From a checkpoint of a small sound classifier.
Model: log mel input, arch transformer, norm layernorm, width 192.
Training: 8800 steps, batches of 384.
Data: 39062 training examples, 86.5 epochs.
Rows from block 3 of a small sound classifier, named by matrix and row number. Rows with one number belong to one neuron. Each number is 50 + 12 x the weight over its row's rms, rounded and kept within 0 to 99. All counts start at 0.
Before each neuron's rows are labels from the 100 clips, of 14848, where the neuron reaches its highest value: "top examples" is what is common among them; "peak on" is the class under the peak. Only what is clearly more common there than usual is listed. The data: synthesized solo parts of chorales (CocoChorales). In brackets: how many of the 100.
# fc1: MLP up (model.blocks.3.mlp.fc1.weight, 768x192), inputs 156-191
# fc2: MLP down (model.blocks.3.mlp.fc2.weight, 192x768, transposed), outputs 156-191

top examples: note D4 (67); clarinet (65); note D#4 (45)
peak on: D4 (60); D#4 (32)
fc1.431:46 67 37 54 45 35 59 63 62 52 42 36 45 39 49 29 70 59 85 41 45 35 64 36 37 48 23 55 58 40 53 51 55 50 56 49
fc2.431:55 49 55 48 57 48 71 61 48 44 55 54 62 45 37 37 26 47 50 57 42 42 36 63 20 52 72 74 57 70 48 58 48 69 56 52

top examples: oboe (100); note B4 (100); note A4 (28); note A#4 (28)
peak on: B4 (100)
fc1.655:68 33 60 52 41 43 76 52 58 44 45 40 45 41 56 47 48 65 44 26 32 64 54 60 36 47 34 48 50 63 47 46 55 67 52 45
fc2.655:53 63 30 50 63 43 49 90 51 50 57 52 48 40 58 70 45 65 41 50 45 53 36 62 49 53 67 59 30 29 57 39 32 48 54 44

top examples: oboe (100); note D5 (100); note C5 (51)
peak on: D5 (100)
fc1.413:62 47 38 61 52 38 43 43 30 71 59 42 53 33 42 51 62 54 76 32 55 49 69 59 44 36 47 54 42 58 45 47 56 59 40 51
fc2.413:25 45 57 57 52 43 70 46 53 47 69 61 68 48 60 64 36 66 56 49 44 57 38 47 57 56 59 18 42 52 48 33 55 45 59 52

top examples: note G5 (100); trumpet (100); note F5 (46)
peak on: G5 (100)
fc1.676:62 17 34 43 55 62 33 49 34 65 56 54 47 38 62 32 57 45 58 40 46 55 61 40 31 37 24 51 73 64 34 64 55 52 53 49
fc2.676:34 49 33 33 64 50 71 61 53 44 46 39 24 29 47 52 62 45 55 85 54 55 64 57 54 53 38 53 50 32 29 41 39 46 57 66

top examples: note G5 (100); note F5 (43); clarinet (31)
peak on: G5 (100)
fc1.746:52 31 48 49 49 50 46 60 44 52 51 49 50 50 50 48 75 58 80 47 47 26 77 47 32 56 43 70 49 59 42 25 54 60 35 54
fc2.746:39 50 55 44 63 54 62 61 53 35 35 59 36 45 36 50 38 58 46 59 71 57 25 60 30 45 41 32 52 54 30 67 41 61 52 49

top examples: horn (100); note A#4 (100); note C5 (37); note G#4 (36)
peak on: A#4 (100)
fc1.246:61 34 68 62 40 59 46 55 26 62 51 10 34 22 47 49 47 63 43 38 34 51 75 59 49 60 57 58 50 49 29 26 59 62 57 42
fc2.246:50 52 48 36 46 51 43 38 57 70 60 66 78 36 54 37 40 57 66 51 51 61 56 44 60 66 37 57 65 97 50 51 54 52 64 51

top examples: note F#4 (99); violin (87); note B4 (41); note G#4 (32)
peak on: F#4 (99)
fc1.625:41 34 41 56 49 61 66 38 28 57 50 73 44 36 61 35 46 57 43 37 63 32 43 56 28 50 44 70 33 71 71 48 47 44 56 27
fc2.625:31 34 69 58 44 35 49 58 70 51 56 57 53 42 51 44 51 63 53 21 67 68 41 53 34 59 50 37 48 59 27 68 26 50 44 76

top examples: note G#4 (99); oboe (97); note A#4 (49); note F#4 (25)
peak on: G#4 (99)
fc1.689:88 56 35 53 38 40 57 45 50 45 55 44 51 28 55 35 58 51 64 43 46 46 52 61 52 57 49 53 58 57 64 16 50 44 65 48
fc2.689:16 49 61 29 48 61 44 62 51 45 49 61 51 57 54 44 23 67 55 28 43 56 32 59 56 45 70 39 37 44 45 58 40 34 56 58

top examples: trumpet (42); viola (34); note D#5 (32)
peak on: silence (34)
fc1.284:65 34 42 71 41 64 44 43 33 51 44 35 18 38 59 53 57 60 55 61 35 41 79 54 48 65 34 62 59 51 48 44 34 63 45 50
fc2.284:80 51 42 18 44 46 56 77 54 45 41 57 52 61 50 42 62 73 64 76 32 39 53 54 56 47 50 44 68 43 55 45 44 56 40 48

top examples: note E4 (100); viola (63); cello (28); note F#4 (27)
peak on: E4 (100)
fc1.681:67 57 62 65 38 53 60 54 53 51 63 64 45 28 37 48 61 50 45 44 47 54 48 54 36 68 46 50 58 35 32 40 45 60 42 45
fc2.681:75 47 25 37 49 29 38 57 44 44 32 51 66 53 49 35 51 51 59 23 52 38 50 53 50 32 58 40 52 49 48 44 50 45 57 62

top examples: trumpet (75); note D5 (61); note C#5 (50); note C5 (37)
peak on: D5 (62); C#5 (38)
fc1.616:73 51 39 68 34 40 51 40 41 58 63 52 22 53 55 52 55 45 67 43 30 41 43 48 56 72 38 60 49 55 65 50 32 57 36 24
fc2.616:60 62 67 48 33 45 40 58 54 62 59 35 66 46 50 57 36 49 50 28 42 33 63 45 56 50 47 56 55 37 54 17 49 36 53 46

top examples: horn (86); note B4 (81); note A#4 (37); note A4 (28)
peak on: B4 (77)
fc1.442:58 35 48 45 58 68 51 63 57 62 50 33 32 23 41 42 48 71 48 55 41 43 75 47 60 73 32 47 57 82 50 55 48 43 42 37
fc2.442:52 51 65 56 45 44 43 62 47 31 49 52 49 16 62 58 36 53 42 41 49 26 45 53 40 62 45 32 41 37 38 68 59 50 56 49

top examples: trumpet (100); note G5 (98); note F5 (47)
peak on: G5 (100)
fc1.675:50 38 48 56 57 45 50 51 40 72 56 62 41 32 52 28 62 54 69 30 48 44 51 40 42 43 29 58 57 81 31 64 57 62 57 42
fc2.675:33 50 36 60 59 51 78 42 54 53 56 33 32 32 42 54 46 46 57 72 53 57 63 57 55 48 39 50 36 52 37 58 37 42 48 51

top examples: tuba (100); note A#3 (95); note G#3 (33); note C4 (33)
peak on: A#3 (95)
fc1.260:57 54 62 48 43 37 56 40 35 46 27 64 62 63 49 67 72 67 57 41 55 51 43 61 30 59 37 46 55 38 48 40 64 50 39 50
fc2.260:55 46 53 54 41 46 72 36 45 72 70 33 48 56 45 75 51 34 52 44 43 52 71 56 56 42 39 77 65 50 55 37 56 28 36 50

top examples: viola (78); note D#4 (53); note E4 (28); note F4 (28)
peak on: D#4 (46)
fc1.603:66 30 55 45 37 46 57 43 42 64 56 70 33 49 47 38 53 44 58 31 52 57 55 58 59 46 39 73 48 56 24 36 69 64 56 52
fc2.603:41 47 57 24 63 59 64 70 58 54 51 46 20 56 32 53 40 61 63 69 47 59 64 54 37 55 40 59 57 59 25 44 37 57 34 51

top examples: clarinet (95); note D4 (95); note E4 (35)
peak on: D4 (94)
fc1.604:52 65 44 48 33 39 43 46 42 44 57 47 39 57 54 25 59 56 34 54 51 38 66 53 57 58 38 52 61 44 68 60 38 71 47 36
fc2.604:62 41 49 36 68 32 55 71 50 41 45 49 50 72 39 39 47 58 55 39 78 50 35 79 56 56 66 28 37 60 50 60 52 52 61 61

top examples: oboe (72); note G4 (43); note F#4 (36); clarinet (27)
peak on: G4 (35); F#4 (27)
fc1.422:49 54 37 33 59 53 56 42 47 44 41 55 54 49 44 68 60 60 66 45 42 33 48 53 37 37 65 47 54 52 70 30 25 55 29 22
fc2.422:70 62 52 50 42 49 60 44 45 67 44 42 51 52 47 42 65 28 49 33 46 41 62 70 47 50 54 60 63 70 56 70 56 67 53 46

top examples: clarinet (100); note F4 (49); note D#4 (49); note E4 (35)
peak on: F4 (37); D#4 (31)
fc1.278:46 50 60 45 50 54 36 42 76 32 49 22 39 46 52 40 73 49 48 54 35 41 60 62 47 33 37 55 33 37 43 39 41 60 22 30
fc2.278:46 35 49 70 53 46 52 39 51 50 42 63 71 76 48 48 56 44 50 56 50 53 72 50 44 54 55 59 66 55 82 57 59 55 39 55

top examples: clarinet (100); note B3 (72); note C#4 (41); note D4 (31)
peak on: B3 (68)
fc1.22:67 54 22 42 49 55 54 62 43 47 42 67 63 62 40 64 51 47 74 42 13 39 58 51 41 25 44 56 71 53 65 36 34 39 46 45
fc2.22:56 64 54 59 44 46 39 44 52 48 31 55 42 54 51 46 75 40 68 46 44 38 72 54 45 44 30 75 57 35 43 67 50 52 37 60

top examples: note F#4 (71); clarinet (65); note F4 (29)
peak on: F#4 (67)
fc1.283:62 28 45 52 37 76 46 58 38 42 50 61 65 39 26 38 63 40 53 60 64 62 76 49 36 60 34 43 34 41 49 45 46 54 25 52
fc2.283:38 40 57 39 42 48 57 50 47 55 61 76 52 64 57 33 47 62 56 41 46 47 71 47 40 53 46 45 59 66 41 16 54 35 61 48

top examples: note D5 (76); oboe (47); note C5 (43)
peak on: D5 (74)
fc1.640:68 37 10 52 48 51 47 47 55 61 53 46 30 65 52 44 59 70 59 34 37 52 49 57 68 51 61 45 40 56 64 52 50 64 17 52
fc2.640:37 71 48 53 50 61 28 58 51 33 31 64 71 35 52 55 68 29 46 48 56 16 48 27 42 53 36 31 56 21 42 25 51 49 35 49

top examples: note F#5 (95); trumpet (93); note E5 (39); note F5 (28)
peak on: F#5 (93)
fc1.101:66 36 37 56 48 38 40 47 35 60 50 74 56 56 63 25 60 45 49 42 61 42 56 44 49 51 52 62 59 50 48 42 75 69 58 47
fc2.101:53 43 64 64 45 61 69 18 40 64 81 65 52 39 52 80 54 36 52 70 37 58 76 49 54 50 69 65 42 61 51 32 49 48 59 48

top examples: trumpet (100); note G5 (69); note F5 (60); note D#5 (30)
peak on: G5 (55)
fc1.500:54 60 33 52 52 59 63 57 33 44 52 55 37 34 46 45 70 36 74 49 35 24 55 38 39 51 31 49 64 40 47 34 46 59 35 44
fc2.500:40 61 31 42 44 51 47 44 44 32 36 38 30 48 53 65 45 47 44 51 60 36 50 61 51 45 56 68 32 46 46 56 21 35 65 42

top examples: note D4 (76); double bass (52); instrument: viola (43)
peak on: D4 (63); D#4 (32)
fc1.53:34 38 39 69 62 49 37 61 47 48 61 42 33 41 57 31 43 73 58 47 42 27 54 54 35 43 64 49 29 57 61 49 33 61 60 54
fc2.53:40 58 24 53 50 52 57 44 44 53 57 27 37 43 61 18 36 63 46 55 46 60 51 54 55 40 47 62 43 73 47 87 64 38 67 46

top examples: note E4 (59); viola (54); note D#4 (47); bassoon (36)
peak on: E4 (55); D#4 (34)
fc1.236:89 72 38 75 44 45 43 50 54 53 45 70 60 44 61 60 55 50 41 57 49 41 40 54 57 41 65 45 37 51 67 49 46 54 58 37
fc2.236:24 48 76 47 47 44 39 66 47 16 34 62 65 49 49 64 51 65 45 53 70 35 28 53 10 51 32 42 46 26 52 49 60 33 49 42

top examples: note F#4 (97); violin (90); note B4 (43); note A#4 (35)
peak on: F#4 (98)
fc1.512:44 48 50 61 35 65 54 48 15 59 59 64 42 34 56 42 50 41 48 30 57 23 42 59 29 54 60 87 37 70 65 46 42 46 66 33
fc2.512:45 41 73 54 41 38 61 65 65 55 60 59 41 55 52 50 40 67 60 25 46 62 55 52 29 62 45 44 58 61 46 53 46 50 39 60

top examples: tuba (82); note A#3 (36); note C4 (34); note A3 (30)
peak on: silence (95)
fc1.30:57 45 51 46 57 61 42 56 33 48 51 53 36 45 41 42 63 46 51 50 49 34 70 59 45 42 49 55 51 40 59 43 68 40 50 38
fc2.30:39 65 47 62 47 54 57 42 52 67 63 38 67 39 56 66 51 30 45 56 28 61 50 44 71 43 53 30 50 32 57 56 57 34 39 59

top examples: double bass (76); note G#3 (54)
peak on: G#3 (51)
fc1.383:54 54 60 62 53 33 41 48 35 58 33 57 64 25 61 44 46 47 57 43 63 60 52 58 34 55 42 45 41 60 61 61 47 53 60 59
fc2.383:61 54 44 48 47 51 30 40 47 32 56 51 65 48 47 40 38 33 53 76 63 59 36 50 43 56 67 51 54 55 56 69 46 64 56 48

top examples: double bass (52); note D4 (43); note D#4 (41)
peak on: silence (42); D#4 (36)
fc1.322:60 46 41 47 39 61 49 55 48 70 61 34 44 52 43 54 57 53 66 36 51 22 68 61 39 63 59 49 38 46 52 49 46 56 50 57
fc2.322:29 30 57 53 44 44 60 96 60 48 36 46 60 74 47 73 36 50 61 53 51 55 42 55 40 53 59 53 52 44 55 75 55 40 63 56

top examples: note G#4 (99); violin (58); note A#4 (48); instrument: viola (37)
peak on: G#4 (98)
fc1.699:59 52 14 28 70 51 44 29 66 49 43 35 67 19 55 46 62 51 78 63 41 37 49 47 55 62 54 47 46 73 41 62 41 38 56 55
fc2.699:54 40 72 42 58 53 53 66 44 36 69 64 53 49 46 84 47 76 44 37 60 73 44 54 48 54 54 03 35 39 38 40 36 64 37 56

top examples: note D4 (94); viola (62); trombone (37); note E4 (29)
peak on: D4 (94)
fc1.193:54 13 40 54 39 60 46 49 36 48 68 28 28 48 25 42 59 63 29 51 54 28 48 49 56 52 24 54 46 44 44 53 21 59 40 40
fc2.193:59 57 19 54 51 61 56 27 41 63 63 27 42 55 61 40 42 27 45 57 58 62 32 50 85 51 57 47 40 67 47 62 48 44 68 36

top examples: note G#4 (78); saxophone (56); violin (43)
peak on: G#4 (78)
fc1.154:58 44 38 44 39 43 42 53 68 59 50 38 70 43 36 49 41 46 48 55 30 38 66 51 40 55 54 52 66 61 38 48 60 55 57 40
fc2.154:13 53 61 43 47 61 61 46 58 46 41 60 50 54 46 60 53 62 36 54 53 62 52 31 31 49 40 58 57 46 27 36 60 40 57 72

top examples: double bass (82); note A#3 (76); note C4 (43)
peak on: A#3 (76)
fc1.80:75 45 58 49 39 43 67 46 52 60 36 48 45 52 58 48 45 56 83 40 34 48 50 47 54 59 40 55 56 47 61 36 57 62 48 40
fc2.80:40 59 40 47 51 51 81 53 52 52 37 41 55 31 40 45 51 47 38 51 74 73 44 51 45 47 69 78 59 62 42 44 41 49 56 58

top examples: trumpet (57); note D5 (57); note D#5 (56); clarinet (40)
peak on: D5 (53); D#5 (47)
fc1.646:57 53 52 50 34 51 59 43 31 46 54 41 35 31 50 39 67 50 54 36 49 49 81 50 45 56 42 57 65 34 43 37 52 52 27 24
fc2.646:39 47 45 39 46 50 48 36 52 24 48 60 50 48 46 75 58 48 56 74 48 68 45 49 30 56 57 19 55 63 45 59 60 64 40 59

top examples: trumpet (94); note C5 (68); note D5 (34); note C#5 (26)
peak on: C5 (65)
fc1.705:59 29 32 61 36 47 55 43 35 61 71 44 12 45 74 50 59 47 46 19 48 57 55 51 45 46 49 44 49 55 33 33 54 56 44 41
fc2.705:48 55 35 40 63 47 69 71 41 33 53 44 31 40 42 54 53 48 60 79 39 49 61 53 26 51 46 71 54 35 32 22 39 50 56 53

top examples: note F#4 (73); violin (70); note F4 (39); instrument: viola (30)
peak on: F#4 (67); F4 (33)
fc1.679:54 61 44 45 38 36 42 47 45 64 51 63 31 55 67 48 62 51 55 44 44 39 62 50 53 49 46 62 46 63 57 66 69 61 69 39
fc2.679:56 40 60 71 55 47 54 31 46 45 61 46 60 63 57 33 37 35 56 37 34 51 58 38 41 55 56 52 60 53 63 55 53 36 56 54

top examples: note G#4 (100); violin (53); viola (46)
peak on: G#4 (100)
fc1.479:72 41 38 77 64 45 22 61 53 49 53 65 74 28 44 48 61 54 60 53 44 49 59 64 55 52 52 56 57 61 52 59 39 76 46 46
fc2.479:21 42 89 33 46 50 42 61 56 44 41 51 64 43 45 55 32 50 31 44 69 53 50 51 36 49 48 55 40 24 48 48 51 43 46 59

top examples: note D4 (97); instrument: clarinet (53); double bass (45)
peak on: D4 (97)
fc1.702:41 39 46 60 50 53 34 59 34 57 49 51 30 54 35 31 50 60 47 33 53 49 53 53 37 60 55 54 32 71 39 64 59 50 59 47
fc2.702:27 56 25 59 64 47 78 53 46 42 48 25 46 50 48 30 33 69 45 58 49 77 42 55 35 45 61 69 50 69 44 79 52 48 53 46

top examples: note F#5 (100); flute (100); note E5 (46); note G#5 (37)
peak on: F#5 (100)
fc1.112:66 31 64 55 58 38 34 42 43 58 74 66 52 62 41 63 56 61 43 56 59 37 82 54 28 42 39 62 60 43 33 65 57 71 60 51
fc2.112:28 59 54 52 40 52 50 38 58 52 56 61 64 61 58 72 32 52 52 66 56 40 74 40 85 56 32 49 44 30 53 39 54 41 38 61

top examples: note F#4 (76); cello (59); horn (29)
peak on: F#4 (73)
fc1.619:80 36 37 55 57 54 35 46 47 35 60 76 65 27 48 34 59 57 50 61 64 47 48 49 55 36 51 53 61 56 22 50 32 58 51 55
fc2.619:49 55 63 60 47 35 44 21 46 41 73 55 53 66 60 88 57 44 48 44 45 60 56 40 51 50 40 20 53 48 54 28 53 52 58 49

top examples: note G#4 (96); oboe (94); note A#4 (44)
peak on: G#4 (96)
fc1.28:71 56 69 66 36 59 33 46 42 41 82 46 66 38 48 43 53 56 74 63 55 56 76 60 61 59 59 63 48 54 60 42 42 60 55 46
fc2.28:29 56 47 57 68 44 36 38 41 48 45 56 26 70 55 43 80 41 53 52 49 57 51 36 45 50 47 33 52 53 68 47 65 55 60 43

top examples: clarinet (65); note D4 (45); note E4 (36); saxophone (35)
peak on: C#4 (26); C4 (25)
fc1.261:65 43 46 56 52 30 41 59 55 50 63 74 43 50 37 47 53 55 51 30 62 30 50 41 47 30 50 51 73 58 59 43 50 64 53 37
fc2.261:42 54 48 61 64 58 29 49 40 11 36 63 32 54 59 34 58 72 38 36 63 48 36 57 37 64 24 35 46 37 42 73 55 54 51 23

top examples: double bass (62); note A#3 (60); note C4 (35)
peak on: A#3 (53)
fc1.703:85 57 53 54 31 54 38 51 43 49 54 34 41 56 65 45 66 49 61 49 31 43 51 76 60 76 48 50 66 61 71 38 58 44 54 33
fc2.703:26 48 49 47 53 50 70 65 57 21 25 48 40 49 50 34 28 57 48 67 69 45 36 44 26 50 48 48 45 35 45 67 46 51 57 50

top examples: note G5 (100); flute (100); note F5 (57); note D#5 (28)
peak on: G5 (100)
fc1.366:50 25 41 42 56 47 18 51 42 46 61 59 46 39 63 29 57 57 59 53 29 43 63 39 33 59 33 43 46 51 36 66 33 58 53 43
fc2.366:46 72 53 25 47 43 73 71 60 54 48 31 38 42 41 68 54 54 54 70 42 42 62 64 45 47 30 49 49 31 35 48 41 49 38 65

top examples: double bass (100); note A#3 (45); note B3 (40)
peak on: B3 (35); A#3 (28)
fc1.701:62 37 43 49 29 60 63 51 37 46 36 66 59 62 54 42 51 37 68 46 39 46 63 58 55 41 55 63 67 58 67 18 49 46 45 52
fc2.701:37 70 45 66 42 50 57 41 51 50 46 32 56 47 55 47 31 48 61 64 40 47 30 57 27 49 58 64 45 52 58 63 66 41 64 45

top examples: tuba (98); note C#4 (88); note C4 (47); note B3 (37)
peak on: C#4 (83)
fc1.682:58 47 43 55 66 46 59 40 53 51 74 42 21 76 48 41 71 62 50 33 49 21 52 50 35 44 44 55 62 57 49 57 36 56 62 43
fc2.682:43 52 63 46 56 47 43 49 64 38 52 67 54 72 48 24 33 50 65 46 68 41 48 58 31 43 66 50 52 68 37 57 37 58 50 49

top examples: tuba (100); note A#3 (100); note C4 (44); note A3 (40)
peak on: A#3 (100)
fc1.535:48 30 70 51 61 41 83 56 57 51 25 63 51 60 57 55 70 59 49 49 35 56 59 52 43 60 43 55 55 44 37 37 55 48 51 40
fc2.535:40 32 62 48 39 55 86 51 59 54 54 49 32 73 34 49 33 55 54 41 43 70 58 51 67 67 61 51 56 64 46 71 38 57 32 31

top examples: tuba (53)
peak on: silence (92)
fc1.648:44 44 58 52 27 71 61 53 43 55 51 56 19 47 53 49 71 49 57 47 54 48 71 39 50 36 59 58 36 35 51 21 61 67 58 41
fc2.648:57 43 74 45 61 34 53 57 45 30 50 75 27 66 52 64 68 50 39 33 61 51 58 40 49 45 53 27 38 33 53 57 42 45 37 52

top examples: note D4 (93); clarinet (87); note C#4 (32); note D#4 (28)
peak on: D4 (90)
fc1.436:45 48 39 58 39 59 59 49 32 50 39 46 40 25 52 34 65 43 57 26 55 42 82 55 48 42 46 65 64 47 56 63 41 61 42 30
fc2.436:84 69 37 46 61 56 24 62 39 46 39 50 75 36 48 41 72 47 50 75 63 42 24 58 29 43 53 37 49 61 40 51 54 67 67 43

top examples: clarinet (100); note E4 (99); note D4 (46)
peak on: E4 (99)
fc1.308:69 45 57 54 41 35 39 52 47 49 74 51 44 41 37 53 66 39 78 31 66 45 52 59 65 58 46 57 52 51 40 30 53 56 34 44
fc2.308:64 46 42 59 44 54 43 51 58 68 44 58 66 56 40 36 57 25 55 78 63 44 68 57 22 50 54 53 59 49 42 62 47 66 51 62

top examples: note G5 (78); oboe (65); note G#5 (36); note F5 (34)
peak on: G5 (68); G#5 (28)
fc1.220:62 50 35 45 63 56 44 51 40 58 55 54 29 15 47 46 53 59 75 27 42 39 65 57 42 68 61 75 40 62 44 15 54 57 51 53
fc2.220:51 43 60 51 52 50 41 46 52 53 61 51 42 63 43 56 29 46 47 61 34 69 13 55 60 45 56 34 55 52 51 51 54 44 59 50

top examples: trumpet (94); note E5 (68); note F5 (40); note D5 (30)
peak on: E5 (66)
fc1.641:70 38 48 46 43 72 71 51 48 59 66 24 40 36 47 41 53 53 61 37 54 46 76 62 29 48 47 60 64 50 60 38 56 53 44 07
fc2.641:40 49 60 40 41 44 47 62 47 38 45 50 63 49 53 56 45 42 42 60 40 57 49 48 31 46 47 90 51 39 55 53 45 33 49 39

top examples: viola (99); note D4 (73); note C#4 (36); note E4 (34)
peak on: D4 (62)
fc1.581:79 35 30 59 40 55 62 67 65 61 70 44 41 48 48 36 78 50 71 61 50 43 57 51 34 68 35 42 46 66 45 30 63 60 51 44
fc2.581:29 46 65 47 54 42 61 45 56 62 34 38 54 69 52 38 43 64 50 51 56 40 81 58 71 42 45 66 53 77 52 93 43 48 67 35

top examples: oboe (91); note C#5 (30); note C5 (30)
peak on: silence (100)
fc1.145:56 42 28 58 47 42 62 46 40 52 59 33 33 37 39 38 59 61 54 42 59 51 65 47 46 62 57 71 53 43 47 60 42 60 40 34
fc2.145:53 51 58 21 54 45 53 80 63 41 35 44 33 64 46 34 41 48 56 32 49 60 80 60 45 48 43 61 43 45 40 63 47 33 68 55

top examples: double bass (51); note G3 (38); note A3 (26)
peak on: G3 (34)
fc1.504:58 43 54 62 33 49 46 55 25 67 65 63 35 27 29 59 67 51 53 29 62 41 58 64 39 54 49 56 48 48 50 49 51 63 56 56
fc2.504:50 31 32 21 48 53 60 77 47 43 40 34 52 59 44 47 45 63 63 54 55 19 57 61 39 44 32 43 52 37 45 54 63 52 51 37

top examples: note D4 (93); viola (82); note D#4 (33); note E4 (29)
peak on: D4 (86)
fc1.560:45 52 54 37 61 62 32 43 46 43 58 63 45 29 42 19 47 48 61 48 42 46 75 53 16 54 50 54 44 59 39 49 40 50 69 44
fc2.560:37 54 64 29 45 50 77 64 49 47 35 42 37 45 41 47 22 66 37 35 59 93 58 63 43 38 45 39 59 50 45 49 63 27 47 64

top examples: note F#4 (93); violin (82); note B4 (36); note G#4 (29)
peak on: F#4 (92)
fc1.550:41 28 36 51 39 48 58 45 32 61 53 82 50 30 64 34 51 45 48 35 67 39 43 45 42 35 45 69 37 65 61 44 42 52 57 37
fc2.550:50 33 65 71 53 52 36 46 59 46 49 54 55 46 53 35 55 60 61 36 49 73 29 57 36 62 54 40 44 67 31 68 46 69 44 59

top examples: tuba (92); note A#3 (62); note A3 (43); note G#3 (37)
peak on: silence (100)
fc1.719:74 45 70 56 18 55 65 59 51 49 28 64 39 59 51 45 77 55 51 29 46 57 70 61 39 47 43 66 59 32 49 45 72 41 63 50
fc2.719:63 44 50 46 36 38 76 66 47 68 61 44 33 59 49 49 25 49 35 55 49 55 30 73 73 50 69 52 46 39 55 65 34 42 43 63

top examples: note D5 (100); oboe (93); note C5 (49)
peak on: D5 (100)
fc1.759:56 57 46 51 50 46 35 53 50 64 55 44 32 43 49 58 63 55 65 35 53 51 64 47 59 38 44 63 38 50 54 32 50 57 36 62
fc2.759:38 49 61 51 48 48 75 49 52 59 84 43 57 42 45 59 26 72 54 47 23 47 52 53 64 56 48 33 42 54 59 45 61 32 44 38